{"model": "encoder-decoder audio transcriber", "dataset": "read English sentences (LibriTTS-R)", "train_examples": 15625, "gain_aug_db": 10, "n_mels": 40, "hop_length": 160, "input": "log_mel", "spec_augment": false, "win_length": 400, "tokenizer": "word", "vocab_size": 8027, "encoder_arch": "ecapa_tdnn", "encoder_norm": "batchnorm", "encoder_activation": "relu", "encoder_depths": [16], "encoder_kernel_size": 5, "encoder_stem": "single", "encoder_widths": [320], "fusion": "cross_attention", "label_smoothing": 0.05, "decoder_width": 320, "decoder_layers": 8, "decoder_norm": "rmsnorm", "decoder_norm_position": "pre", "decoder_activation": "swiglu", "decoder_mlp_ratio": 3, "decoder_head_dim": 64, "decoder_fused_qkv": false, "decoder_bias": "all", "decoder_qk_norm": false, "decoder_parallel_block": false, "decoder_inner_norm": false, "decoder_drop_path": 0.05, "decoder_positions": "sincos", "decoder_cross_attention_every": 2, "decoder_tie_embeddings": false, "init": "torch_default", "residual_init": "none", "optimizer": "soap", "beta2": 0.999, "lr": 0.0011, "beta1": 0.9, "shampoo_beta": 0.999, "eps": 1e-08, "precondition_frequency": 20, "max_precond_dim": 1024, "one_sided": false, "adamw_lr_other_params": 0.002, "grad_clip": 5.0, "steps": 6900, "batch_size": 64, "epochs": 28.3, "lr_schedule": "linear", "final_lr_fraction": 0, "warmup_steps": 200, "weight_decay": 0.4, "adamw_weight_decay_other_params": 0.05}
Rows from block 8 of the audio encoder, named by matrix and row number. Each number is 50 + 10 x the weight over its row's rms, rounded and kept within 0 to 99. All counts start at 0. After the name is the row's rms in percent of the matrix's.
# c30: last pointwise conv (encoder.blocks.8.c3.0.weight, 320x320x1), inputs 107-213
c30.12 096:55 73 56 42 52 55 46 35 59 50 71 54 33 51 58 49 45 48 47 48 45 58 46 56 53 55 67 53 53 54 67 70 52 70 36 77 42 35 52 48 53 41 63 47 53 36 67 62 31 61 49 49 58 61 40 43 40 52 67 47 54 42 45 57 40 59 38 56 45 45 29 48 42 71 41 56 43 42 49 38 45 58 53 43 45 39 59 49 38 58 39 64 63 38 49 47 47 51 46 50 58 48 60 43 71 38 49
c30.13 099:44 68 36 53 50 32 44 53 60 46 57 48 52 47 63 50 24 32 36 53 43 42 39 53 44 60 42 68 42 46 54 58 53 37 34 62 35 44 57 36 57 47 73 50 53 57 39 47 73 67 50 53 47 74 37 42 48 50 59 71 57 47 46 44 51 53 52 44 41 57 44 48 45 40 60 39 57 42 39 53 56 68 69 72 43 57 51 53 39 50 51 50 61 40 70 54 49 37 53 47 55 55 59 75 52 43 41
c30.14 107:28 44 50 70 60 46 47 49 46 32 46 58 53 38 43 37 37 42 63 66 34 38 48 52 45 45 56 47 69 39 57 44 47 51 48 47 45 46 71 60 74 38 41 48 51 57 40 77 46 56 71 53 36 46 43 34 54 57 57 42 32 53 38 38 46 50 30 34 58 58 42 46 51 59 45 59 45 39 41 56 55 50 55 36 49 45 62 56 50 56 36 47 65 51 33 61 46 47 75 64 43 50 55 48 64 32 52
c30.15 099:54 58 58 49 50 53 46 43 52 64 45 42 60 57 75 45 55 56 54 42 55 52 49 44 44 62 57 57 48 37 56 44 49 56 53 46 44 75 41 25 32 35 69 57 58 48 47 37 69 50 37 50 60 46 27 68 41 30 54 61 27 47 40 36 43 50 43 57 54 64 56 49 65 49 61 37 27 42 52 48 50 47 48 37 43 32 35 62 56 41 44 43 47 65 55 54 58 55 54 30 35 34 48 45 47 66 47
c30.16 102:45 48 44 60 50 37 55 40 34 56 55 30 44 53 52 48 54 44 68 40 62 36 36 51 64 39 47 65 47 63 58 46 66 35 62 49 58 52 34 58 43 75 54 38 37 43 66 32 45 47 67 47 51 51 45 42 49 37 61 64 37 37 45 47 34 42 32 48 47 37 62 50 43 59 45 38 52 57 56 50 57 50 62 45 44 42 55 59 58 54 35 53 49 39 34 56 50 63 41 62 47 55 50 21 37 51 35
c30.17 079:51 54 68 51 37 44 44 40 47 57 37 36 47 49 38 57 54 58 48 69 40 53 52 58 52 49 49 48 44 44 67 45 55 39 54 49 48 54 46 50 48 45 44 69 39 47 50 51 38 44 63 60 78 70 32 34 54 80 60 42 61 42 48 55 32 40 54 43 49 56 34 34 43 48 61 41 48 41 32 54 42 53 36 47 56 55 50 71 50 52 53 60 56 47 47 37 57 58 45 39 50 40 42 41 56 55 55
c30.18 095:47 44 39 37 49 50 49 37 47 73 36 33 47 69 49 40 45 62 54 41 54 51 44 65 51 41 47 39 63 49 50 40 38 51 28 78 55 44 46 54 68 56 47 53 45 58 52 63 54 53 40 54 39 43 46 53 36 49 53 48 51 27 42 54 52 44 62 48 55 49 54 29 54 57 52 51 62 46 53 54 59 60 61 30 37 45 61 50 31 49 61 46 67 48 61 57 43 37 57 53 51 62 27 48 48 55 51
c30.19 099:66 38 43 57 61 59 45 43 59 49 40 55 44 56 31 59 38 45 49 57 38 68 52 53 29 33 46 45 51 54 63 53 50 57 62 44 58 38 52 47 30 51 39 43 43 56 40 54 54 55 38 49 31 53 38 46 47 58 59 57 42 44 44 56 45 31 71 61 41 60 43 61 40 32 50 47 73 41 44 54 54 33 47 61 54 38 39 53 52 54 72 59 32 44 59 61 51 53 47 51 52 40 32 55 56 57 34
c30.20 086:49 45 47 57 57 57 30 52 72 58 53 48 38 69 48 47 59 50 60 46 58 25 47 29 53 51 54 48 69 38 38 61 42 31 47 55 39 50 33 42 38 37 59 54 41 37 46 49 39 43 57 42 68 43 39 35 38 45 45 42 47 62 68 54 44 50 51 49 53 54 48 57 61 48 59 49 51 33 38 43 61 49 50 55 47 51 55 45 46 55 44 38 56 58 58 63 37 55 48 59 45 47 50 35 40 61 47
c30.21 109:61 56 74 49 52 39 55 62 58 43 51 55 39 45 36 55 61 58 52 34 56 33 45 55 51 52 55 47 40 68 46 38 45 54 56 47 60 50 46 49 34 56 64 40 30 50 78 45 59 44 29 38 43 41 52 53 49 56 45 42 57 46 54 63 59 54 45 47 63 47 46 41 54 50 56 61 68 37 62 50 60 48 46 57 46 38 54 58 40 51 58 63 60 49 54 52 20 39 49 60 45 54 47 31 36 57 44
c30.22 097:53 22 73 61 36 55 35 60 50 51 56 53 46 80 66 51 58 54 52 61 51 44 50 65 48 45 45 63 58 54 46 54 63 57 22 57 39 39 45 54 47 37 58 41 55 69 59 48 50 62 60 51 65 30 43 65 30 47 53 45 46 47 58 56 44 43 41 45 47 46 43 28 60 55 40 48 60 34 45 59 46 35 60 25 52 57 58 58 44 64 41 49 60 54 48 53 40 48 41 44 43 70 55 52 52 57 38
c30.24 107:46 39 52 54 68 42 73 51 63 54 49 56 52 52 57 60 62 49 40 56 46 41 54 43 35 61 37 49 32 51 49 49 35 45 46 48 44 59 61 77 26 57 55 56 42 47 58 48 48 63 57 43 72 70 47 36 71 45 56 49 42 72 48 64 71 58 57 49 65 42 37 52 53 47 43 48 53 58 44 58 48 43 48 45 50 58 51 62 45 65 60 47 44 56 65 85 48 47 43 56 36 32 51 31 46 51 56
c30.25 090:37 66 50 63 60 54 40 47 46 69 62 58 50 52 53 52 52 47 56 51 42 54 42 57 47 42 51 45 54 57 48 54 43 45 39 45 49 48 32 62 58 46 30 42 53 66 57 52 50 49 58 58 49 49 40 56 45 50 52 40 52 39 53 45 37 51 65 53 48 63 58 71 46 62 51 45 51 40 44 46 51 51 54 62 54 60 58 40 54 42 43 49 36 39 69 73 47 50 44 51 54 54 32 35 36 50 33
c30.26 105:38 49 57 42 43 42 59 40 59 50 60 46 45 50 73 82 71 64 41 35 56 56 61 60 23 47 37 62 49 59 43 39 39 35 66 63 42 67 46 36 48 33 67 46 41 66 39 40 42 57 64 38 54 62 41 39 54 41 52 49 34 47 43 58 52 48 50 39 44 47 49 45 55 51 32 36 41 57 51 42 49 50 51 51 50 39 62 44 51 41 39 50 68 48 50 39 47 50 48 50 50 59 45 32 49 54 48
c30.27 092:67 65 36 52 63 45 35 51 38 45 43 57 62 42 43 41 52 56 48 44 43 38 52 38 33 44 49 28 75 37 60 55 55 57 33 53 72 61 46 49 61 58 47 47 50 58 33 56 50 60 59 54 47 40 54 56 50 49 35 48 32 52 49 54 51 42 53 64 61 58 39 38 53 56 51 44 47 36 44 53 53 41 51 42 46 40 48 51 31 43 38 58 54 56 47 41 47 56 43 42 43 59 49 42 45 62 52
c30.28 105:53 43 28 44 42 66 43 37 52 49 43 36 45 58 58 48 57 44 44 73 65 58 67 60 61 65 41 51 47 66 49 38 60 38 42 62 54 45 50 52 46 45 58 45 40 43 53 64 57 52 50 39 68 35 52 46 58 64 30 47 63 40 48 46 50 47 38 45 61 45 50 46 47 37 41 59 59 50 51 55 54 39 52 60 70 45 47 52 50 52 41 27 58 54 45 35 48 63 58 49 45 53 52 51 53 51 34
c30.29 104:63 64 50 67 50 48 42 64 52 38 55 62 53 41 74 48 42 39 32 49 50 45 55 68 34 58 58 34 45 52 41 55 55 60 48 46 53 32 46 52 47 42 31 58 75 36 60 56 38 47 32 51 53 48 46 41 60 43 61 45 48 25 61 50 29 54 46 55 44 70 44 46 52 60 69 65 62 73 45 41 34 59 54 50 47 52 40 41 40 52 56 23 59 58 43 45 49 48 60 60 52 35 52 41 43 40 63
c30.30 094:28 82 42 56 48 50 47 62 54 70 48 48 57 44 61 47 62 41 36 48 54 39 35 41 59 34 44 59 41 44 56 45 75 50 56 33 56 35 43 53 48 41 56 43 41 44 67 67 69 28 49 64 36 40 63 48 50 56 42 55 51 41 63 34 41 44 59 56 60 66 43 58 40 55 49 40 51 34 53 51 47 51 39 53 34 54 48 57 43 67 58 50 48 42 54 35 46 32 56 74 70 41 57 42 39 37 55
c30.31 105:49 52 56 50 44 37 37 46 33 54 42 56 48 53 42 56 41 62 55 60 67 56 46 46 39 47 62 45 50 46 50 52 49 54 49 40 32 36 28 45 49 49 45 43 40 42 62 43 65 51 36 58 58 39 35 56 46 41 40 38 40 49 48 38 54 51 55 63 59 60 55 58 49 39 56 24 43 29 39 56 43 71 65 55 53 56 56 62 57 47 43 40 69 46 51 53 64 27 46 50 40 51 33 49 57 52 49
c30.32 100:55 46 57 77 39 56 72 46 48 53 49 53 54 51 53 39 41 61 25 60 64 57 40 49 40 43 50 47 53 49 33 65 30 49 39 46 53 54 44 52 36 43 53 58 58 64 35 57 63 35 44 45 43 36 59 51 24 49 47 44 64 52 59 34 62 45 36 51 49 44 40 57 72 39 39 42 59 55 54 59 33 50 54 39 46 44 35 47 39 47 46 73 51 32 46 49 48 44 52 52 49 41 27 39 55 50 67
c30.33 104:52 57 58 54 67 43 62 50 63 59 43 58 48 44 46 60 58 33 34 35 48 45 50 56 60 41 38 54 39 48 55 57 45 43 39 52 57 51 47 53 45 39 43 71 42 48 36 48 42 57 50 49 49 48 40 56 26 53 52 49 52 68 51 51 60 62 31 47 46 54 52 59 61 51 50 55 48 58 39 42 55 45 61 60 58 58 57 56 54 41 48 53 53 57 56 58 55 42 36 55 39 69 38 46 58 58 59
c30.34 084:37 80 58 42 46 41 43 39 76 68 59 55 54 40 50 41 51 55 38 61 27 51 45 51 51 58 27 46 44 48 55 34 61 46 58 56 56 33 53 45 32 47 52 62 51 32 47 52 57 46 52 79 42 59 47 53 52 66 40 52 46 54 46 41 52 40 39 23 46 45 49 47 74 39 42 39 45 37 49 42 49 58 55 48 50 41 48 26 57 37 54 43 60 46 66 45 39 41 46 44 72 58 41 52 38 55 51
c30.35 106:50 40 47 44 48 61 34 51 64 42 44 52 47 52 43 53 44 18 36 49 42 45 53 54 65 61 38 53 55 46 48 41 24 59 48 75 50 63 31 33 62 48 63 28 58 58 30 48 55 51 52 37 30 69 59 40 53 34 49 41 46 31 49 39 58 62 62 52 46 61 44 50 34 42 49 48 46 42 52 41 43 51 52 35 42 33 49 54 38 40 45 61 42 48 37 64 59 54 63 45 58 35 70 73 48 61 39
c30.36 101:36 49 35 43 40 39 57 55 60 47 49 62 51 54 60 73 44 58 47 48 38 49 58 50 52 70 38 67 50 36 70 57 41 54 48 43 59 45 51 57 48 70 47 46 39 48 60 50 42 52 60 53 48 37 56 64 50 42 49 42 36 50 39 29 59 46 45 44 52 52 49 49 52 50 54 56 53 42 45 48 61 61 67 32 31 45 76 56 54 51 54 58 47 66 38 58 67 67 58 56 63 50 54 28 54 49 58
c30.37 095:65 53 65 56 39 43 50 50 47 48 47 70 62 34 48 46 52 37 54 42 61 33 53 42 32 66 42 85 51 40 49 40 52 47 55 60 47 28 36 65 49 37 57 43 52 32 47 49 62 77 62 45 58 52 51 29 55 43 56 56 53 51 51 72 39 38 47 40 70 42 57 56 50 47 56 49 54 51 60 59 67 51 52 43 52 53 54 54 42 35 54 47 65 67 60 53 46 48 52 64 45 35 59 50 44 53 68
c30.38 096:32 47 50 34 38 41 55 33 54 53 45 53 46 53 51 58 62 41 59 51 51 61 59 42 47 29 56 34 47 52 45 43 48 45 41 55 53 55 50 55 54 62 48 57 55 64 62 45 43 58 47 35 42 42 40 60 41 50 50 37 66 42 64 47 61 53 47 61 42 42 46 48 66 28 48 51 58 52 51 47 41 35 51 45 44 49 68 49 42 50 47 48 51 40 30 42 54 34 55 54 38 52 62 57 41 51 39
c30.39 104:48 37 61 45 69 61 43 44 13 42 33 51 53 52 70 48 43 37 43 45 65 47 56 56 52 54 56 62 36 48 46 76 40 60 40 50 38 30 49 68 66 40 36 65 28 42 37 34 35 53 49 48 46 51 62 44 37 46 59 41 45 60 44 53 34 47 51 57 39 45 44 57 61 54 42 44 67 63 47 42 38 43 35 43 56 50 62 58 53 43 54 64 53 40 42 39 49 59 37 62 65 33 38 48 52 56 48
c30.40 100:57 61 62 56 55 36 53 29 70 50 67 32 58 66 38 59 47 48 33 64 62 55 52 56 74 43 38 38 46 28 78 58 43 47 57 60 42 43 57 44 55 51 45 45 53 42 64 38 50 60 56 51 43 57 57 54 49 63 42 53 40 42 41 62 51 58 37 43 52 50 41 44 52 60 51 67 56 49 46 56 40 50 44 55 41 38 46 51 61 49 47 35 62 55 54 40 54 43 65 44 52 60 72 42 39 41 43
c30.42 099:54 70 57 56 37 48 37 58 57 46 35 51 55 44 55 35 36 58 54 49 50 62 49 44 56 42 54 31 66 60 40 55 53 42 59 42 54 56 49 46 44 48 41 36 31 55 49 50 49 45 29 59 78 52 52 59 45 61 47 37 31 47 42 51 52 43 52 54 52 48 48 38 48 55 31 63 44 56 61 63 59 71 56 41 44 51 52 43 24 65 37 37 45 44 55 59 50 33 39 55 56 54 45 35 25 44 72
c30.43 093:46 61 51 36 48 62 52 57 51 29 56 54 29 52 37 52 46 51 64 66 54 56 71 47 52 43 53 53 53 63 38 38 56 49 37 40 71 55 44 48 56 56 52 61 17 45 58 53 47 46 56 57 43 53 63 31 54 38 55 37 58 48 57 60 40 39 37 35 66 47 50 50 38 63 25 55 58 58 44 48 60 51 65 41 51 51 56 60 58 68 41 68 64 39 47 52 41 62 40 65 62 58 45 36 60 36 51
c30.44 090:43 61 42 34 43 34 53 48 30 61 46 53 33 65 48 49 57 25 45 67 39 71 31 47 57 64 53 58 65 50 35 51 54 43 60 43 65 51 45 40 53 46 57 34 57 52 59 53 46 52 46 57 46 33 35 60 43 56 55 52 56 36 43 45 56 38 46 47 47 45 56 56 65 39 55 53 31 48 43 50 43 49 49 44 55 30 51 57 54 37 43 46 52 58 55 59 44 53 57 60 48 50 53 55 54 47 55
c30.45 087:63 75 58 57 46 40 54 42 43 56 50 44 55 60 55 52 60 61 42 36 47 27 39 42 40 52 49 52 64 47 68 62 64 55 52 53 44 41 49 45 60 49 53 55 51 45 65 45 40 62 52 59 59 44 53 56 51 41 48 41 38 37 56 52 64 41 49 41 43 47 44 62 43 46 49 53 45 65 69 46 52 60 52 56 77 28 43 45 49 62 41 55 47 79 43 44 63 31 64 59 63 45 52 45 38 55 54
c30.46 101:52 40 47 63 44 65 36 45 58 34 37 58 55 45 57 37 52 39 47 61 47 62 57 67 70 60 58 43 48 60 40 51 55 50 58 65 44 57 50 51 31 63 41 46 37 66 40 50 55 36 52 36 47 58 66 43 51 35 55 37 58 46 48 40 30 71 42 58 42 66 60 47 54 39 47 53 51 54 51 36 59 43 39 74 44 46 53 35 52 48 47 51 59 54 43 44 33 60 58 46 55 34 50 43 45 45 46
c30.47 100:35 59 54 55 31 56 63 51 55 72 50 50 51 66 44 44 71 47 54 49 46 56 44 57 59 56 55 44 43 52 65 56 60 40 52 63 36 32 59 56 79 56 63 56 39 60 68 52 37 61 50 51 45 68 51 56 50 42 47 51 40 42 65 61 61 51 73 56 60 35 66 53 44 57 50 53 40 33 55 55 46 52 49 41 42 32 40 49 47 41 36 36 60 45 45 31 40 29 46 38 51 58 43 60 73 44 56
c30.48 107:54 57 63 43 66 33 58 44 60 41 43 56 54 53 53 40 54 59 46 45 49 47 38 63 51 61 31 59 60 46 43 43 71 37 41 54 58 56 54 58 45 64 46 56 39 58 52 51 37 43 53 53 27 40 36 41 66 46 48 49 42 60 45 41 46 61 31 47 35 39 66 41 54 45 52 44 42 51 50 66 47 54 63 39 50 51 52 31 49 41 47 47 50 49 35 43 51 44 54 39 56 48 49 57 40 49 32
c30.49 102:68 42 56 59 54 52 50 57 52 59 45 46 50 68 50 36 60 62 56 54 58 36 73 40 51 36 53 44 51 58 50 50 46 74 43 36 54 49 63 48 37 42 63 32 54 55 57 63 45 55 70 42 50 41 41 68 56 42 26 46 51 36 42 34 54 62 48 64 63 58 60 51 48 47 53 46 46 49 43 62 53 48 50 64 38 43 49 32 52 55 45 48 41 47 45 59 45 54 42 46 48 75 39 34 55 50 36
c30.50 103:39 43 59 43 56 51 57 51 50 49 42 66 51 46 46 50 61 41 68 39 53 66 58 64 47 58 41 65 42 41 57 67 55 36 49 40 49 55 41 68 53 41 51 57 53 59 54 56 30 37 42 44 60 47 50 42 49 56 41 48 61 39 48 60 57 32 70 43 58 53 49 45 40 55 40 44 38 48 51 51 60 46 32 60 67 70 57 41 40 52 46 54 52 36 46 63 48 46 53 58 33 39 61 72 46 42 29
c30.51 093:59 25 62 59 50 73 40 48 53 52 61 54 32 51 42 52 51 47 53 37 51 37 46 65 40 58 61 44 46 51 47 48 37 47 54 50 58 43 72 49 36 45 73 69 64 61 58 34 40 47 70 34 42 41 46 40 37 71 37 54 46 51 48 53 65 40 39 72 28 61 62 50 43 47 54 59 45 49 40 68 50 50 55 46 39 51 52 47 38 46 52 42 49 38 55 49 51 36 41 55 54 39 52 35 61 38 46
c30.52 106:49 45 68 75 48 50 61 40 38 67 31 46 49 54 45 62 51 43 50 26 55 48 72 57 54 65 46 34 57 36 52 61 59 50 34 50 57 37 61 47 55 32 47 40 43 65 42 69 49 56 52 56 31 48 52 50 37 44 48 55 50 53 44 33 60 45 48 36 46 66 50 65 63 37 37 58 50 58 67 46 55 51 42 50 45 36 51 58 38 55 48 47 36 54 46 41 47 57 37 55 60 57 57 54 50 50 51
c30.53 099:62 55 59 37 34 51 42 47 38 50 53 43 46 46 50 47 46 58 68 61 65 49 47 53 33 49 46 50 50 44 44 66 42 47 44 43 67 38 33 47 45 39 34 39 41 37 68 54 44 39 73 32 68 59 65 59 41 66 52 47 58 46 57 46 60 32 55 49 69 48 69 39 53 48 56 51 45 46 62 57 42 57 51 57 51 58 47 42 48 64 46 45 36 48 63 54 51 56 74 49 43 42 39 39 41 32 57
c30.54 107:60 60 50 49 49 44 56 48 69 44 51 78 46 52 51 34 46 39 12 44 62 38 58 69 43 39 36 34 47 45 47 51 37 49 65 47 51 34 50 54 40 64 44 47 44 43 57 57 53 77 38 57 42 43 59 60 50 42 74 55 43 52 55 54 54 62 58 73 53 53 38 42 39 67 66 52 55 54 50 59 47 44 58 41 41 37 43 54 43 40 54 48 49 50 33 40 65 38 41 47 52 49 39 56 40 37 39
c30.55 097:54 38 58 48 62 44 41 54 43 57 55 63 48 55 54 62 39 67 27 44 41 57 63 34 36 40 59 48 57 40 54 56 53 41 44 68 56 48 38 47 27 58 55 68 47 63 48 60 55 40 48 48 56 43 51 75 56 68 41 49 60 70 60 51 68 48 48 57 39 39 41 42 47 60 52 45 50 28 44 52 43 60 63 40 38 56 58 36 35 39 62 50 56 39 55 55 64 40 41 58 67 55 47 53 60 52 58
c30.57 105:67 45 44 41 43 41 47 76 39 44 60 44 44 33 42 38 51 54 51 66 52 44 42 37 70 61 46 66 38 62 57 59 61 63 49 40 65 51 63 58 51 59 53 54 50 41 64 58 63 76 46 46 55 66 50 41 61 31 47 51 53 38 36 39 46 51 54 43 34 59 54 55 58 40 43 44 59 31 52 47 55 47 60 32 49 39 50 46 55 44 43 51 41 57 42 46 41 60 57 53 44 44 60 61 63 67 72
c30.59 099:48 51 44 47 39 47 67 43 45 42 51 47 46 69 26 50 48 63 60 63 45 44 39 57 39 46 52 56 51 51 48 57 47 55 45 47 71 47 53 41 44 38 50 46 48 63 39 57 58 39 52 51 43 42 36 58 57 47 39 47 38 60 57 60 50 40 64 46 47 47 53 52 65 68 46 57 56 59 38 53 35 36 45 47 57 34 63 36 35 51 52 49 59 69 54 52 51 46 37 43 60 42 39 41 77 34 61
c30.60 106:46 38 41 30 52 45 52 53 67 59 56 53 41 55 64 31 34 45 48 55 33 51 68 42 62 52 52 37 41 47 55 49 47 54 40 54 43 63 46 37 60 38 46 40 52 64 55 42 53 55 56 45 59 41 58 44 60 39 44 41 51 47 60 61 54 38 61 43 55 62 57 45 58 55 53 36 65 47 56 63 50 52 62 47 51 46 50 32 43 55 51 34 47 44 37 45 59 47 41 44 43 59 35 35 58 43 56
c30.61 100:70 48 43 59 53 34 47 59 41 48 56 81 57 68 48 23 55 52 51 71 64 55 39 53 60 45 57 63 54 32 48 52 55 53 56 56 38 56 46 48 51 49 56 59 50 59 48 37 37 50 39 51 53 50 48 46 57 43 42 37 52 39 52 55 50 44 61 38 52 40 51 51 42 56 52 54 62 56 71 54 42 34 47 57 50 44 75 42 39 47 34 49 62 40 52 57 42 38 53 45 46 65 38 44 50 43 45
c30.62 102:31 54 37 45 55 38 46 45 56 54 44 54 50 35 49 49 49 69 64 69 46 57 51 38 31 54 54 39 39 38 67 66 41 74 39 45 54 58 46 57 49 48 22 54 62 52 60 59 52 51 42 48 59 72 44 53 46 78 37 42 60 53 51 48 43 47 50 66 43 64 45 55 40 60 34 63 58 51 34 58 51 43 58 62 36 64 49 39 61 66 69 49 52 57 52 60 38 42 56 43 49 61 67 51 49 48 42
c30.63 097:51 33 62 71 70 47 47 37 28 42 53 50 35 45 26 28 67 57 59 43 38 53 38 58 67 49 64 47 58 40 49 49 58 36 50 63 35 46 46 43 36 26 41 34 41 64 39 57 68 46 54 61 32 34 51 44 54 36 42 61 57 73 57 53 50 50 42 46 59 70 55 43 68 59 38 57 30 56 66 39 56 54 48 62 58 46 73 41 46 48 56 33 46 40 39 57 62 36 50 57 51 50 56 42 55 38 45
c30.64 103:58 67 50 37 75 48 67 68 52 49 45 53 60 61 35 45 45 23 58 53 44 61 67 60 59 44 55 38 53 42 57 41 59 67 47 44 47 56 35 52 53 48 50 48 63 30 61 52 44 43 50 35 46 46 52 66 27 34 59 35 41 51 54 43 51 59 64 40 33 36 61 54 47 39 39 56 62 26 42 39 41 54 31 51 50 43 44 48 55 43 41 65 52 54 36 54 49 54 50 66 61 66 46 42 45 65 44
c30.65 102:43 67 50 47 59 56 51 45 43 60 32 52 52 40 46 46 59 37 59 44 52 41 52 59 69 37 66 53 49 49 44 59 56 43 43 77 41 46 57 39 52 58 53 51 66 60 50 50 53 49 61 49 54 50 61 62 39 46 50 61 58 61 52 51 55 54 57 53 68 48 52 47 42 41 58 53 46 74 51 49 51 29 69 51 55 59 33 33 46 45 46 56 61 45 67 57 59 58 52 46 48 79 43 60 47 57 57
c30.66 103:58 40 35 40 48 37 43 52 60 36 55 46 33 70 69 48 35 59 41 52 45 53 49 45 54 38 56 51 54 55 40 31 46 50 51 36 38 57 45 52 48 45 57 44 62 57 81 62 60 58 56 32 49 53 41 35 50 45 45 52 49 52 39 40 61 52 51 56 46 53 44 38 46 51 47 46 50 38 47 63 37 53 54 55 60 52 56 50 41 52 41 38 52 57 58 47 31 45 53 48 46 48 44 61 51 34 43
c30.67 104:44 58 52 44 34 58 38 48 50 44 49 35 59 41 40 44 57 41 48 36 68 46 49 52 49 60 35 48 61 53 47 51 38 62 61 67 40 50 66 51 40 56 50 46 60 41 66 38 64 42 46 44 43 38 43 49 53 68 40 43 82 57 56 49 30 48 49 59 55 51 58 46 40 33 48 59 60 44 41 35 62 42 47 57 50 43 49 58 60 47 43 73 52 41 40 57 54 40 32 54 52 46 70 47 51 62 62
c30.68 104:48 36 46 47 39 51 49 45 30 55 38 59 59 59 47 58 53 43 55 56 52 28 62 44 33 56 44 47 50 52 41 40 66 53 39 48 52 31 49 66 43 56 71 62 49 70 47 30 61 39 58 56 55 56 51 45 35 43 47 65 80 42 44 59 49 55 43 45 46 55 58 39 42 60 41 44 57 39 38 49 46 57 53 50 53 62 40 59 54 58 72 58 46 53 58 50 44 61 59 67 61 47 51 34 47 46 56
c30.69 099:51 42 53 47 61 64 67 52 27 46 32 54 57 53 52 55 52 48 58 51 46 44 38 53 44 40 35 60 49 50 49 49 52 44 62 67 40 48 55 36 48 27 45 64 56 44 54 60 54 43 52 60 42 62 55 48 37 65 48 52 35 44 68 55 65 43 66 37 52 33 61 40 40 44 45 20 51 39 40 55 48 37 26 51 66 46 44 57 74 51 58 35 57 37 52 55 48 44 59 53 59 48 34 60 35 54 65
c30.71 092:66 69 58 50 34 45 50 40 60 52 34 45 70 41 32 48 68 61 49 62 58 46 58 44 51 46 54 49 56 31 59 48 42 73 48 59 44 58 61 36 36 65 65 62 50 60 36 49 41 41 68 42 52 43 47 63 43 27 48 36 39 56 59 37 58 44 40 36 62 40 45 45 50 58 30 47 55 41 52 45 63 50 64 62 68 49 41 44 43 47 50 48 67 44 35 72 49 41 51 48 63 51 47 39 40 50 34
c30.72 099:45 45 57 61 31 58 43 41 42 41 40 68 43 56 43 39 55 45 33 45 54 72 54 45 48 49 27 82 46 46 51 32 52 49 45 69 59 61 41 57 45 59 46 57 45 64 61 44 36 46 43 62 58 45 44 48 64 36 68 53 51 50 42 61 42 52 39 57 66 40 53 37 43 30 72 41 61 63 30 57 65 45 55 34 38 34 44 49 45 50 38 55 48 65 57 45 60 43 58 51 46 39 55 25 62 71 50
c30.74 106:53 51 78 52 69 38 45 54 52 77 46 67 47 55 68 61 45 64 34 41 44 48 75 69 39 53 63 52 48 68 54 62 55 58 52 48 45 45 50 80 50 54 50 60 56 59 48 53 46 43 49 67 38 34 44 42 41 43 54 48 54 54 41 51 40 39 66 32 41 55 50 43 42 36 42 42 47 60 47 34 67 63 50 53 49 51 55 49 34 40 44 38 56 44 56 44 41 52 38 56 48 54 49 43 65 54 52
c30.75 099:57 40 53 58 59 30 47 60 37 59 51 53 45 38 44 42 60 65 43 59 58 34 45 67 78 45 58 59 56 35 65 52 41 40 52 60 55 38 59 64 61 57 62 44 52 45 62 32 40 41 39 50 65 52 50 39 54 38 51 49 43 58 60 45 58 54 65 51 37 63 60 47 41 67 52 44 47 62 35 46 51 59 62 55 49 59 52 51 52 57 55 47 52 29 56 36 53 48 57 43 55 45 51 55 45 45 48
c30.76 099:48 56 48 42 51 54 55 50 42 46 53 49 47 42 48 42 43 44 52 51 50 65 57 76 39 56 36 53 40 48 71 54 38 63 49 62 45 44 44 67 47 62 59 61 41 62 33 50 49 60 54 50 79 47 60 50 37 75 60 46 52 55 54 57 38 47 46 71 53 34 57 39 50 51 45 52 63 66 46 65 47 34 39 46 34 48 47 51 41 48 55 50 53 59 43 68 44 45 43 47 62 56 48 63 44 64 53
c30.77 099:47 51 43 47 43 50 49 37 62 71 45 31 40 47 47 61 30 70 64 63 37 62 52 59 57 59 54 40 63 69 46 53 52 43 43 51 48 40 41 43 49 38 51 36 59 59 50 62 42 61 55 60 40 50 35 59 43 61 54 37 37 50 48 39 50 54 28 59 57 56 45 55 56 62 54 39 37 57 38 39 34 35 46 56 45 58 45 43 55 51 58 56 53 44 47 51 45 54 41 50 53 61 56 63 35 38 58
c30.78 098:59 44 77 54 42 66 50 66 52 55 54 40 79 32 40 56 56 57 63 54 54 36 59 44 40 54 56 50 45 56 61 66 40 69 59 47 61 35 46 48 66 35 46 32 60 53 66 52 72 49 44 34 50 37 39 46 54 50 47 44 40 55 64 42 61 61 57 47 46 50 63 48 71 31 53 57 47 51 49 52 50 69 53 43 53 57 58 48 62 49 42 41 48 45 37 50 39 58 56 61 40 44 68 44 66 47 73
c30.79 088:66 85 62 38 35 65 67 34 44 48 46 55 67 46 40 50 48 40 48 52 36 51 42 48 52 66 59 43 67 47 44 48 40 52 52 52 35 50 66 48 53 28 39 75 54 51 47 45 48 41 32 45 54 44 36 48 50 67 42 64 43 46 71 44 42 53 45 48 41 60 41 67 62 52 52 36 51 56 37 55 52 60 61 38 68 53 46 55 44 64 51 54 52 55 41 78 53 29 47 33 69 56 45 37 50 28 46